Rows from block 3 of the audio encoder of a small contrastive audio-text model, named by matrix and row number. Each number is 128 + 24 x the weight over its row's rms, rounded and kept within 0 to 255. All counts start at 0. Numbers have three digits each. After the name is the row's rms in percent of the matrix's.
After each channel's rows are labels from the 100 clips, of 14848, where the channel reaches its highest value: "strongest on" is what is common among them. Only what is clearly more common there than usual is listed. The data: synthesized solo parts of chorales (CocoChorales). In brackets: how many of the 100.
# conv: pointwise conv (encoder.blocks.3.conv.weight, 320x320x1), inputs 107-213

conv.194 096:100131066118108129146158140151135089119133103170153126097129144152152154139144146083129178148180113073138163107121115091111147119132107119127137132132183151141104176095132105158091188126138104114105129138160091146102123118143145095121136101089108109135078133145151125145119138108162134091121203129140128148118129124166156
strongest on: note D4 (60); viola (46); note A5 (40); violin (40)

conv.143 100:091166133119130132149157117103088125065133152131098130124102108141093114062118115162121129083123109143086117130114132121149082110078115128146087134099145092113140137133132116146101144126104148122120103103138105151130126148164172124136096146116097129116132143110122136157130154150123138116120138147147092188116130141115135
strongest on: note E5 (54); clarinet (40); instrument: violin (39); note F#5 (35)

conv.213 105:172131109112151156164118146138135124108111163150092132121118127107108115108132125068103139156148147152113113125099166062065139118084137103125131128143122149107128120191109150131115116118114081118075146083104106133126113096148153132111115187115114096093118156132122116162113131123133111141144169116157105153096067135115096
strongest on: double bass (100); note A#3 (64); note G#3 (36)

conv.157 097:092138091131127094159097110135103107094107123089131115080103121149191151110113128107121112115110113153129131108112089123129104133104107115122132141102143137150160124130115115147101149114129115109125144133116106109102190106130104141153131144088150096132140111094135135119099147143138118120148137154113113085090081140171129
strongest on: note G3 (100); tuba (100); note A3 (36)

conv.158 107:138123127094145142136140115136102141129164119130147105164087104116129086133162137118129160114149176153113171105111116118141122111120158139163175124157145149100139100141083127114154118123128133126068084166113154110121077114105130098152134106101154085076150173096108140127177116119129134169114094122077125147120120114148157
strongest on: note C5 (86); horn (48)

conv.102 107:125079127103121085132137114106135145159148153136116160107095137124127106155174195136115126104145111138138143133097141123112153115102140110129114147124124117137131137124068126104149167117160150129113097138141175115151129137136098134134130154104093135119147118174119125097161151175085101132143123100142129124144139122159118
strongest on: note A4 (65); violin (50); note A#5 (29)

conv.91 101:148140103167154177139114135150147139117128143129125130149173128139119115163128128142178168115090177082128153089100103133095176112135129160123133136127099169096096148119145132127083123145124126121182127112144131127127087114156082137126155124103125147102115139117101131129182153131103104164100122126078125084108173091156118
strongest on: note E5 (50); note F#5 (47); tuba (39); instrument: trumpet (38)

conv.196 101:139142158129144141153120117154111116053131158143099100150099105125155131138140123102150107150132091124131078139101089129107105109087107153173113113124145129153129093153134127140108108132123126116105124122110108122095148133102133132132133109083128125100165084119129149131094092148108082154117139115137132136151148120070075
strongest on: tuba (56); note G#3 (37); note E4 (30)

conv.85 098:119170147098117072106125074099150161146073116088109142131097127123121151127097137112114106179146116099125099127106096151096118097094097137221116133124150083150119124145086142134130176166104100112092101074109105147154129108113151138102170168096108141147082147140149135115092114110147101137187128134152108106125125115144133
strongest on: violin (41); note A#3 (28); tuba (25)

conv.256 101:125108111132123115150122133112089143083170151137166079159097143109115131141138118144172120130118190106089122124124152105104129116120145132061141094139061134144097149144135144192102101124146121115090169115121128111102113111117110103165166113095179154196133118103161130116176151111115122111064140115096157101155137132090131
strongest on: note C#5 (84); violin (80); note C5 (40)

conv.278 101:080125147137121166076122109115092171150083186175142093128116140116114120127110129111098129175065169152103117118079134122076091131149115120127155089112094110114108159128150099125157142140104147116129149136148129116142125175095139107094141129100151087154119115128161163111115140143105094110163158125110103145116115125101170
strongest on: note F5 (98); violin (90); note D#5 (41); note F#5 (32)

conv.96 102:076097145138130118111147129100148126105117141131119165115102138113127136188103159112145156106120135120134116119159123149144109132114152124117129101101157135125131119096108121134063137108138098102121178148126150177103115092152137117192133142096119085087112099159103131120105158141120071125128180150141122121137166142208117
strongest on: note B4 (85); violin (61); oboe (37); note A4 (27)

conv.269 103:131174141173104126131140193138101148147094154149132106142159142106156123093139131117088123135142150139111140139135121140124104131084130118147133145122106152172112151120143131070115155117084145131119135132133130161122118126135109067096141151129066106121145142150083140159125090074163171147115206141111139123131108114076171
strongest on: note B4 (80); oboe (33); horn (31)

conv.58 100:107117115094105150172129117116104114101128184131144134144123164126091112123117133118184105112143110143095128080090112118169122097107065111171136157183131129123151113182113161137124104120101132168119105117119107085115139139103128106138165076119170142103136117112106131149126146133102131159093109158060130139110117152096143
strongest on: note D4 (62); tuba (57); violin (37); note A5 (33)

conv.311 100:128125105112126145128157131143120115136134154082113159082122138153086076140137088146161129162152119154115137097139140131115095130167110109107113100112119092068069122105125104168118102137161119121150139152077129108125108154107062110114113135106117152119121112159161145112102133098096107134127122104102115119109103116147130
strongest on: note A5 (52); note F3 (44); tuba (43); note G5 (36)

conv.114 103:191121128189120181129151134180118140126124119128128144127117153108084128123105136136134141119094134141121114169088150108133115136112117143130143154105174162117112200112138098156088118112118158155113129157122144153122113140103111175129103114115120132130139054159138108123106136152163110154126155131133105135101147129134146
strongest on: note A5 (56); note G5 (42); violin (34); note B3 (27)

conv.49 101:124162140140114106104118136138100100099107098127146135068137163147109154116109123189101105128097130130144175091110143107120084131115142191145152098120103091126118157149116121123089156147139149121196100119117149160129164081132125127135127115125098125093161142126118112162115096126118111131109145118112152153130082100142086
strongest on: horn (62); note D5 (33); note B4 (26)

conv.215 097:148182093130182131148082153151134122097096149186151128125159113115141127130129120096119141123128085168142137139087159084083140136101140100147164108185174143146120126141113129163125153174123121166122133117131132162101135116115179122109116099083123132119144136098100119172146148135149137123166140147109142130130118153139126
strongest on: clarinet (36)

conv.164 099:165126132136097135122128080137129090102142109114131121115078145113097132163103157165168102122102129133111117133141129149146178146149143153127118092143113162093113139145112143135116126099104151133125172089109127116123081137140111144132115135142164113102133119163122124120068107078088145135113127116124141106143096139106119
strongest on: note D4 (99); clarinet (53); note E4 (29); cello (28)

conv.78 103:122118069121135133183139133115131148149117160161149138173126141154123089138163070073134111133116185123117147119107112080128137122099148116127147155099098085129137116101094145095105155076101110117123117099110133173139137128154125122067124116106093121135125127107109130150144121136094113124149114124080171129118096099111119
strongest on: note E4 (100); note F#4 (30)

conv.94 097:099136121118123177104141134180115102188135119121133161156128123102146114147161155134149159166088105143092123117151122124141138093116088100134121095132127128084147120151086145108119132099132140139124156103126140153142103112122132091132118130119087116099131104110117116098157146128112134105147137135088130127126170124080148
strongest on: note F#4 (100); viola (99); note E4 (32); note G#4 (31)

conv.277 105:150131127099154118119100098089171124146125135132133102136173154155126121141104134166122163126110123111137108158095138072164129118110128094175117122144152112099141150123073177145142121107104133105107122115111129088109195143129141152157085100120092119123128128130142093131108114106112141129161143169141092138104123115126123
strongest on: clarinet (97); note F#5 (52); note G5 (41); note F5 (36)

conv.97 097:133095131143113142129160099122121147090129130151097073095088120139099158135127118126156120083090089142095150125111138111142162103117139132120104112079127148102135112148113103120151147183107161140105152130081172100158140133131128157127168113125081142085128069137115095150153127143122103127131129111095116084126172130142136
strongest on: note A4 (95); horn (61); note B4 (30)

conv.185 101:130094135174152115151142143139152120132096162132130105108087145125106115115114098087145109145118154143152146145110110121151134117083120115103150128150131150161130137152112141132144130100112134166102141146079098066107093156145072125139120107118109130141161094142122112115133137134113090141144092142144162137134104098141077
strongest on: note A4 (99); clarinet (40); horn (39); note B4 (35)

conv.279 098:153123115084130155126169125091122147122109158103112089122146110138166101158153087100128136131142159126131151119114158097124129078126125172126155150128121105162149156090163161102141120074063123095103123129093120115127138135125139155152119159165149125115122121141088135089131150132138127145123091125134110119116102106119157
strongest on: horn (48); tuba (46); note A#3 (46); note A4 (40)

conv.235 105:106072091181172089154147180138098138149105140134163144103107090123110200127158110084086135140166079124147150127136126115134164138097091146156060106119133141125136121121141143129111113128136098161107156118112141115122123123109096176113101148146097138154111166133119130142162148170128146145104140106121123147102143127132149
strongest on: horn (100); note C#5 (82); note B4 (39); note C5 (33)

conv.197 100:100120080137117123162116120137125142104090165126098131120131124117118110159121117107126142148155066132120141110125137098114111130103115139128148167164121113148162157131100129101096133125165138114119132106177103114139161158139152109107127169126104116110131114124142113179177137116146125113138104103160141135156118113148167
strongest on: note D4 (53); horn (41); note C#5 (27)

conv.138 100:167097171142131154162160090138118132135105099129148121145140119141129134122090137160160156151117093145110128105154098076136117091093164115116091105104110120127120157136150106137113139095162128169183108159115152134178182070154115138143102101115077125113090120157139134144089104143099155107098075124095107112119150120121129
strongest on: note F#4 (100); viola (74); note G#4 (33); note E4 (27)

conv.165 104:155114176079089113144107143105115145155118121117140117111109159098151111132135083065138124099102073106111152121096141150097107154142088100086143136148124130157078129135174114115142121154125114134127158105121158145107118118147119155118119164091163150125135139121110150105109142139133111143137133118145113120124140132102149
strongest on: horn (37); note F4 (34); note C#5 (33); trombone (26)

conv.63 098:171141148143130127108150103084128135069122154100143159142106130115147161149153109152128156105127172144117147113143130162145129118118139133131111082132125095120134109115136090134121143099142111099114108153132171132103142109101121180166115132106104119089110103116137093125131120121098106129152095164141147136154163150098135
strongest on: trumpet (100); note B4 (93); note C#5 (39); note A4 (29)

conv.106 104:131156115107129123120141137115132100107141139132108126133125135116133134123170095116131121149149163113100161154113170117154153168136155141132100154139117093145122085163134168094105118121109141139114109107100122117106147148132134118143091132132161112085219134103119118141115131107129136153099106123132129150127117128105070
strongest on: note F#5 (84); violin (84); note E5 (35)

conv.300 099:112119129151110151097107114136168082157116121086117116106110118133152118108097125086183191124095132106152143115105081133135108155119138138097130149139117134151120133127167155115158129122119176138107105161133123111098121109116100128079122143100160162112121129148154112106143097085117129138123112111139107111100140102147105
strongest on: note F4 (98); viola (70); note D#4 (52)

conv.100 094:103136108134140128123150096111151118104151100131103159124133083126144141173146107134144138108116109131128119156140170115165127144094111094088135150147108150162130119147094117154134149131150127114136125143124132109113138128116118147152107127147113144145120134135144127142131104145163082147087129136137106134097150119117125
strongest on: tuba (95); note F#3 (68); note C#3 (51); note G#3 (41)

conv.4 096:152129129171152157112153131131073129101097105091096124133121150132139148136098141099134116122097130102078129124150121109092152137102145134105107128116120137139112186127146123107067166124139131138165151109160083148124129135119134145125153088110163158139141104091123153158143142146122147141151150119126129126093104087137094
strongest on: note G#3 (50); tuba (50); note G#5 (31)

conv.145 097:145124067095105135121144088140153132128137115126159155115147127080090170125143161173112090125133071141115136107105143129150161157163113069131111082174145165102148102117143067128141160114097152065125143163115121171114130137139142125081130114117135112136136153140146143124112150117172104119157171098125144140145149121124130
strongest on: violin (86); note A#4 (49); note A#5 (46); note C5 (26)

conv.79 103:111109143152105131096145158121159124151135152120156122184127168132131132098166069150082096122130156140084144127174120153098108148103104106134123122140121082125146144156137119106105132109138139146114105110117152161145136118111159149140137164139117112097161169143085142122104149130115131084118118128106086166091139134163089
strongest on: flute (51); violin (43); note G5 (36); note A#4 (36)

conv.34 098:140177169132111106143153106087126145149139131115161138185124142164108117085105146148139115119123146165091105082148121128134093091115152149136136161158142110120116132060108155115100163129114124134097157110125095109129125128107123113166147153165179104105129153145114126187116148134096166151098136139121141094113130131117137
strongest on: violin (99); note A5 (79); note G5 (58); note A#5 (38)

conv.74 098:086117123113168099144129132104106132080076133128108109118156156110119080125129123149113126125136119128137146128115090132140154136158112094151156129107133110145115119138103091136147127179157113096143143136118124088130109114100108119101129131115127107139102127114144140112125126141106082099102080127137128215163120114108128
strongest on: note F5 (80); trumpet (39); clarinet (29); note D#5 (26)

conv.150 101:112112103148113104130138143142135127127125140140137169139122143132134126161084101138142127125124147083134140098102112131148126118080114079155124103099123149134122115126122133082139149128152127176123135143103083129151099141110115133155192140145128141112137152136126156156082112142168103167135144145143132143142152173142127
strongest on: note C4 (39); note G5 (33); oboe (28); tuba (26)

conv.283 095:104120150149168144176123103096117171151146098149124134103104123140101116139137120113117123111145125133089101148118101126120133132099113122102128154120102148127164080141124099106117113113120119094115156137110091108170148121130119173117151131153123154143172108130098127151178152150112125116101118060135167121142137152083153
strongest on: viola (100); note G4 (60); note E4 (28); note F#4 (26)

conv.310 102:135074107118152103138177151086147100138140130135120107118085083140120143159135133146157114112142149113130107106091125132075171135143133124151106137172137092118146115144079132157151150116045138161140152095107105122172146139147152111158149124121116129122127102108171133099123114105170137124118133131107137135103150161126063
strongest on: note G5 (98); violin (61); note F5 (52)

conv.123 100:122164140106092136115117167140168157164124120168136094165121129114135122146119117115118110135110145114103143120154121088113153098183113145138114127161123129096147073117100148102125095116113127187081115154104084112087120120090123126154118136096134116109132178161114101117153129110118116097143117112122138103161120107154091
strongest on: clarinet (45)

conv.30 100:108118085078151080118094108107131107129094102148122151167136132116134116117132114107149132158136112114165110095147114150131119120081118127140155141148163136134138126143105099112093100100123148111095095158138119136100133102139121119138121110131122179145134111181120135161165113133137109057127156135174115146129134154158132
strongest on: note D4 (97); clarinet (53); note E4 (33)

conv.55 099:131100216123145121134125161150148143136137157098107125114158183113132111062103106099119098132120127132132108157109133127116127181159088175136126136155123153116162157104106159123166098141157164086098119155145115143142158125112168114142169136115150130179126116091129121142110115168098085096187144115116099154094112080116089
strongest on: note F#5 (62); violin (59); note A4 (32)

conv.176 101:130114151113121107134114155132177159125079085147105114095149171137152153156080130105129184155126137127114113106133146105140115121132115119131119135106137142145120093116144128127172092131137151076119166087101108146127152130112103127085161130130110190086122139102136081130127126121138105097124096123149125130150115124173161
strongest on: note A4 (37); tuba (35); clarinet (35); note D3 (26)

conv.195 090:132081160172140104140124191119172127086135173150133093111058173099125112158117124147150160129156117139128108148129134140132116109088097092154138143119136150105115147135180118080108134151098150114103156102123131119118149142104100119189126100095121099104110110142131132123122094125092120134145182151118116119160144148124136
strongest on: note B4 (82); horn (44); oboe (28)

conv.243 098:128129112149143071117092161136134127143140117160159152111133103123093163157096116132127165099164124103176163086116148171160118127135139153118079131138142108104108132148141121153095054104152158127154140153149129134113143121087091122147141118108111158082095130138124114143153163160103138138079134118141132133155111122118148
strongest on: horn (97); note C#5 (71); note B4 (33); note G4 (28)

conv.244 100:099120120151089120151099054158091099172100171119165116147102115102125121086119128140157168130092056144111141160140095111127137126164120162119135130132111120105052165119197139121159097089141117110113124084133134096147112121102151168171140150129123151125128122126109110118085083088114166059153127087151163103185123123116097
strongest on: note D#4 (95); clarinet (89); note F4 (41); note D4 (35)

conv.201 102:151137089143148112154125089130113132119106132125140114124143171106138122110093175127124143141110104106123158103130101095145105128140142119150087151098129133101110149111123152122109165118128130132149128106119119082119155118099138166115149142125121177138159136176125102149125144118137113146132168124133142114145106100129173
strongest on: note C4 (100); clarinet (47); tuba (39); note D4 (36)

conv.67 092:152102112157135146122157153130121109114107150093084142117134154134126134094130076141126117170107180148114137142119099126153095150123133183121130166145124120095137131136140102139106133161117105142093130091107112135082119141093192107118137125171115099127152096161149162135076129127117133103160082126106142092106126166102140
strongest on: note F#5 (100); violin (100); note E5 (34); note G#5 (26)

conv.103 099:127115133112110123113167119155107112089102135161138124165085106126148132114075086105151101126122127157134160119147091104086115121174082116122136102099130095099124142127157097119094128138150135146112113131151193090129148123113135101092110102117141131141106125128186154099149139166119146113077126107067133126144121130140145
strongest on: note F5 (75); violin (37); note D#5 (36); trumpet (33)

conv.302 095:162134066148140138134133121111130112183126127142128139118056099144140114142147159132103128148121147114115140168160130133149074149075114145140159168141133138144121125124155129112119126099098108093118115144102105115101094114117160124158152099137139135129144167100108109087138134163120137126111146116166147126106117136098137
strongest on: note B4 (100); oboe (55); note A#4 (31); note A4 (28)

conv.32 095:076100094142161167111203115138150129152128109104153108165092074077079136148145154125164136114101154073135119104094133142147151121130124146133088128105120152138105157079140167134086090137162104115155110099100108118119120115172148169166105135121112107098161133122121123151133103113121110141090145124117132115163145133152112
strongest on: note F#4 (88); horn (46); trombone (25)

conv.90 099:143138128157127086136135139109133157136156111127122083137123121137153117113120131156184101105132140109130095111137126155107129155126125136135139134098114125122144115142113120104104125128078119108114135095105143156156156144158104127144123127189142179090123118151124172118137091115146126105124138139135107148123127136146147
strongest on: flute (100); note F#5 (92); note E5 (45)

conv.267 096:107144119103110117139092127152082162081133103119106129120147117143128133140119102143119163117119179110130106143109158107130127162115147085112126103122109135150152145106103131131169122161169092107163089160178152112187097107127118138078113115120124142123138152110194124113177103157112141120127108104086115099125167114156154
strongest on: note E5 (97); violin (69); note F#5 (42)

conv.0 101:138103073173124119134142119126131162135159184159183097081122132138125108138131180121121131142202135123144144109118114130132134125116110175152145157134159173095128159112117113096121150093155129167080098099156094123152168124133160088130144132155149123107111159094132115115095129072151117128141150104148096123110143127128126
strongest on: note C5 (94); viola (34); note A#4 (33); oboe (32)

conv.284 103:079155136109138122106126157106141131132092148132107120091111140091127126131121103112147080125079101132131126117100115160103132124155126147152108154119102130150140112103125075135102138126104148113185109122108160109096085069132135165109154135144123181133133080102143147151145179081118126083127129133185120120146115120102101
strongest on: trumpet (64); note G#5 (60); note F5 (35); note G5 (28)

conv.206 096:118133114072151095180147120174171127133126109172141129178101097143118106141139105147137145128128119121135156117093131134129130083160078137145127142133124160121130146137135140140102131142149124159113080137129079127148090151137098161116107134098151131144148105125116136170116127118119147161117132140182167135145107124108111
strongest on: note D#4 (70); tuba (44); trombone (41)

conv.207 101:165084123152111184108174119099103132120114120117137146083154108125078181146125153142167124075117095111099120151120066115140148159099137122110144112135126122108149123115136109129118101090158099123096083155137118100133127114102135112131109089156131122069158129192162125140142182128127140122112156179115157101118155129106150
strongest on: note F4 (71); clarinet (37); note D#4 (34); instrument: viola (26)

conv.68 103:074116139173125157126122125147150134130148157149111168173145100090110140117126124052120090107176127130099135088101139135131102159157130131180128115127115159133172126128116123100169124119135142126090108078150101107100115152154113125142146175131192142095145113112133136096088120130158163180179092151114124116103171119119125
strongest on: note B4 (71); horn (45); note A4 (26)

conv.147 097:106139144168138172107138123110149133135149114121109128105119097096144162128125131111168144153119126155102106123105159148104122140088154127121133128117117117126138125109149124150160129069146138134094105110139175087152104115103130157106106072074112134131124147128161155108125095124170129099105139140103133137106163084126115
strongest on: note A5 (100); note G5 (67); trumpet (63)

conv.129 096:141128146103162147136146084090085092128146181105164128120102108166168127115137109111071126097120115144076153131099130079116093115155127124125129101121139138121092080146134144081124123085156152128120148140122139094165135117116129129117090133121190147147103102119131130161116168151111119130115102140121138141145150129131073
strongest on: clarinet (99); note F5 (66); note A4 (33); note D#5 (25)

conv.64 099:135118149133165116128144086148098091107146139101105108146125162118087111128101152140126150062095126150117126095125110148154154107121132157138166153119099108128110076154168107124112083209116112124110116130109125111191121111123129107117140131126146099119119125098105122129145105100115139127130117086155096163143122137142139
strongest on: note D3 (67); bassoon (66); note A3 (41); tuba (32)

conv.298 094:167120095135134083125115155153148072075124123118122124119109206127108140133146137113135147130136079128127090114130153138148102160143105119124112114175117099136119101092099125104090133121132107148121149087142121152101167132128105156131126107143129132081135109173149142093117119167114113072084097124067106075118104127105106
strongest on: flute (59); note A#4 (56); note A#5 (40); note C5 (27)

conv.135 094:135162138153152089138130138116118128149105091103112078143086132131121140144137157116150132107149114090156146124135106120089122140153085130130099129146176097133154138144180165173164106109116145080130154118164146109123151134135147110102107161129127106112114100125131114112084124142133136106146110117124145145087139136174113
strongest on: note G3 (81); tuba (43); cello (43); note A3 (32)

conv.124 094:115102084139116159131116141132122150151111160120116147144105103140140126123169166146167145161118129121109104072150095084133084162123128143122067163126103133134153108143149150193113125153131113164117146097096098148168104144109150138134133099148162145119120127137117155108159112131137140152139093070065104130182117115101114
strongest on: note G5 (99); violin (99); note F5 (53); note E5 (28)

conv.66 110:099129164117093127123135114143087118126131147130085151138166112131137144112155113095112124136108100141132120136155113110091131105132082158114120150136094123118124136111135138093139132106133121087133122164129060096113123089102120118158131129126105153145105188109112131112190099144108141118144089120135133145134106104163146
strongest on: note A5 (48); tuba (46); note F3 (45); note G5 (26)

conv.292 092:142145153150117127164115108148100174113094122098112126101121098118132136082109162100126086119152172104147139117110095096099129122078143151098126128093076105120162122119138112147138160119143115141132129152106119147139139137172160124102127120131087111119126155136105118148125138130149064134123154112157149156110121111150139
strongest on: note G3 (89); tuba (53); note A3 (36); bassoon (30)

conv.275 099:172151125126118120102153146098148135152115161137102128141091115107150114125105118110133105106165094073149157194118139130121161106083114176126168136137098111115119150127120129121110124118140130147115143101143129161101114163122145097126188140142153127180137150143129149120124076122123148112140143136094131126095101161090159
strongest on: viola (100); note G4 (78); note F4 (26)

conv.28 098:162161133101148147100146132071141135145108122091134155145097176173113117151120120149143134099126181120135099163123089110087119128103116144169128136111153109163176137114111149146101174109135145094078152136135108161146147098085107146106090106132130115121153143125161112112139156142131138159112122127163148149102124154111140
strongest on: note E4 (75); viola (25)

conv.41 096:128115090132160110115071136134097140178122169107127075104114137130112145129111151133138140074137104077153141140147131114129152166122116133081113147095153136130139134142162133178107124142118156098139142128153104134139121154147124110124093135099099158118123120140164129137133088155180096153143165109132121105092129118115106
strongest on: viola (99); note G#4 (84); note F#4 (34)

conv.264 103:122187149140103120124137129163144098139155103135137149139097136133118126118105142150139126117119182147107135130152104125098185106145107160100154120082135154102139123145146101137120135108091120101140122086145113134143098135151169150157111108127142164168107174123092176150112165124094128095161093126170119110151125124102137
strongest on: tuba (97); note D#4 (67); note A3 (32); note A#3 (31)

conv.52 102:106105146110127112095109126150095147161091119123079141140135150150105111144101155116109164157118148100107123117123121121114157154143099110114098127120131153159140141120143145141117156104128144162141125115135154109104108107152139134097144160126149142124102106095107119126103072120125092149117123116191085115104123122168168
strongest on: horn (77); note B4 (53); note A4 (47); note C5 (34)

conv.156 098:172121076108166134132142078134130114137131108160166124122154125103161141146077133135154141092155060088134149164141113136142118133124109137119103159108138130139111135132101121109121133080145099106082145116114087155147146142134122110172134123093107115136117113145101082188158107108099094133100142109115135155127161118123147
strongest on: note D3 (73); cello (52); note D4 (45); note A3 (35)

conv.308 092:104132115111123148159149159140084141081099114123123108147123155169139132150116129127097173137133110150138102139131116128116131126108155103139140133137129120145113115128129119101131148148123093154111094137183157111098119130118077150102100127111176095161143106142136138100111158109073078151108118197124125161122135125128115
strongest on: note F4 (83); horn (55); tuba (25)

conv.75 102:138100118158131159111170150146168129126135116173092104180106110149124139098095081107146139135130151078164147148135136119122115144130127132114145121120156121118096128086163127109108096177109133087176139067175138128136131117098133126083122155127124121188114136100080120171092130142126127115106149138152137173136118144129113
strongest on: note F5 (71); note D#5 (38); violin (38); note G5 (34)

conv.289 101:110107108137129087137108146129088101125088127141117154096071156110143152102100126124164114129126101128176155107123089127136103110123112136085134167105112137098127165106109127131094102158146144179122134135108180119099128118111197130148106104148090137148159118141145106145110106126113105119111105125108138102123127092159115
strongest on: tuba (77); note A3 (77); note G3 (26)

conv.56 098:128121093149083124156128104140099137119163110116099130102115139119142117073136131152132105143105167108134172112070128118129146132187151124129133117167100090146117136114138157120118138084110113075171145090124164126134132126133155146133108112079137157137109094124128086127118098116131141099096138113126140104106120122114151
strongest on: note C#5 (79); violin (51); note D#5 (34); instrument: trumpet (27)

conv.43 100:138104140145145128147110127150117151145148152162151145168099114107141140179118163148134126112152117123136110175141097194157139122086144111152168104134118160118161143084137118120109131103186152143114110107136102171105139150145167090124107119114106096115131110133137128104085114143101127109159151121132166129179142152103138
strongest on: note B4 (57); note G5 (39); oboe (34); trumpet (28)

conv.159 107:135134121141125121122118127103141122116154131113130139155127132148133114092182102157142103115145166141122138123089118120155124140109121117104121116127164090119143089160137124121089138159108099147132145127103143160130170089102147115123124136121133111128131139105150093148127177136117151144124126165117136153154122157100100
strongest on: note G5 (51); note A5 (47); tuba (33); instrument: violin (32)

conv.263 099:100092087141126106141129122191080118133112177098159110124145125158141134085097154129109164120160219148152157119164155088119114124107156127115117116120131128177148143147131165128133086157100144189130133144096120128152118084161156130127151170133097114121091142145119148132119141117149142110148117141158082116117150118175160
strongest on: note F#5 (87); violin (87); note G#5 (27); note E5 (27)

conv.137 097:116154107153132129154122173143122109151133132135078125113109130165121108171164151103118133122104110145128171078149127094118163098172100160137141170126145137114113115095154133097146132142163101116144135139099131138165121127174140135165137140106111165086128147080084140182115102145142103105118102143100151148112102129119124
strongest on: tuba (65); note G3 (63); note G4 (32)

conv.222 101:107119140086138133140124078126118128136112136101106156139114146108129161089144149126096112178139135117176135079119130093160124115145159127159118132132111101115141104125113147175139160102069127151091106141144096124101151134120110173139070158138116170092137127105107095124135098135101098133154121132092128133126098149138181
strongest on: tuba (100); note F#3 (64); note G3 (52); note E3 (26)

conv.312 098:140125168135090151117120119165093138140117124122116128102125121127131126083138155116124155136173117122154135105104151123119100143117112144137131074114127145090115137130110087116154128130131127134144071144085085072157143105096122157172121164144144118130129125087084147091080121159142117143178103106143164111103145103132140
strongest on: note C4 (69); tuba (40); trombone (32)

conv.99 105:112093204095136152109108097087120111118126146121172129117104160080121124169127140120141110153172167148150116077100141083134116120132124148139116150172112100118103126140141114138126108110141120153101133159075116113117128141138177163091085189125071148126121080121178177101154098138139114166142141124137105135102126118114134
strongest on: note F#5 (100); violin (100); note E5 (35); note G#5 (25)

conv.60 107:122093103147099140136122101120098142123123124119115162119117134114121161096115120118124111107122096067137116111155086135154099103129125109138130132115130115103124140170129174174093096127120116129124119151156160107089136136137113107112109138123103102087128097115115115100134071163145129125141140169122105133122134170124142
strongest on: violin (71); note B4 (62); note E5 (43); oboe (26)

conv.169 098:134104120138130121130143105157106129118150110108127122140145108088148134178125109077129055155142112120137127117095127109134104153079134149100204118116144140148161126120096102139088143168111106117126127124096121105110151157128126118116113127171113083093149166118121132130176108169106128168127105148124135138108095129181146
strongest on: note G3 (38); note B4 (37)

conv.170 093:107141122140164176104132124096108150125157098122165106077124116101088146128143139164120104144128138182139103144107104173117157101113123105131145115106168081146100127085098109169105177157131145130123121125084101120104127126134093150099137144159115125096105088143142114124134133129102100104140125138105153084126100110109147
strongest on: note A5 (93); note G5 (64); trumpet (39); violin (32)

conv.309 100:168092113091127102114133136140140125145109190137112141139192102172129193096124122138165123144115119148134113152153134117114159128119134140116124143116145093092155118121103117142116132130124131130160116153129119141114154095137151145112154140128109153116146145172100129171114102129100177134097119156140156124170104105097112
strongest on: violin (91); note G5 (55); note G#5 (42); note F#5 (33)

conv.23 096:154116133089124125145119128131108066089062128140130114140105135096104206148170126150090111122153113097167108106162104156103121133100157134122109152113101129135119159099115119093113147127106143123127190123132108109097083126165099131124133136119146100115105122130139095147134128110145115077159112134078126119133140104135129
strongest on: note G#3 (98); cello (43); tuba (25)

conv.6 097:149114159152085164156136145099058119076115126163194115169106127092120131132158111116127136113109106110142094123119193105105133156083139136128120106153155076103116104126121103150142134109119117118166085144144134141112149110127143162124159115149158089124108185128154163107091137116124130164118122126099124126090137157109030
strongest on: horn (90); note D5 (83); note C5 (59)

conv.218 102:100134110102094131114150080165118093123109132115134104140121077113106126118135135151122147103108085116149125120117130126123138093142146175148106127164148112127130132161128100157103133153126111097072152119142116108095097122127172167138144115088106153137123129129097117126119129124129144054111051104104172148142140127089103
strongest on: note D#4 (94); tuba (91); note D4 (44); note C4 (39)

conv.35 103:117129095096115119102141125126146166107112114125119115123106121126084123148148112119174097157097156131153106077137078109126134155150122080102137154089137100121114165159142144109103162092090159116128127119058096102101129081144097108139159127124122138110178146175143108169147107134154157111092093131142117119126165153134145
strongest on: tuba (38); note B3 (35); note G4 (33)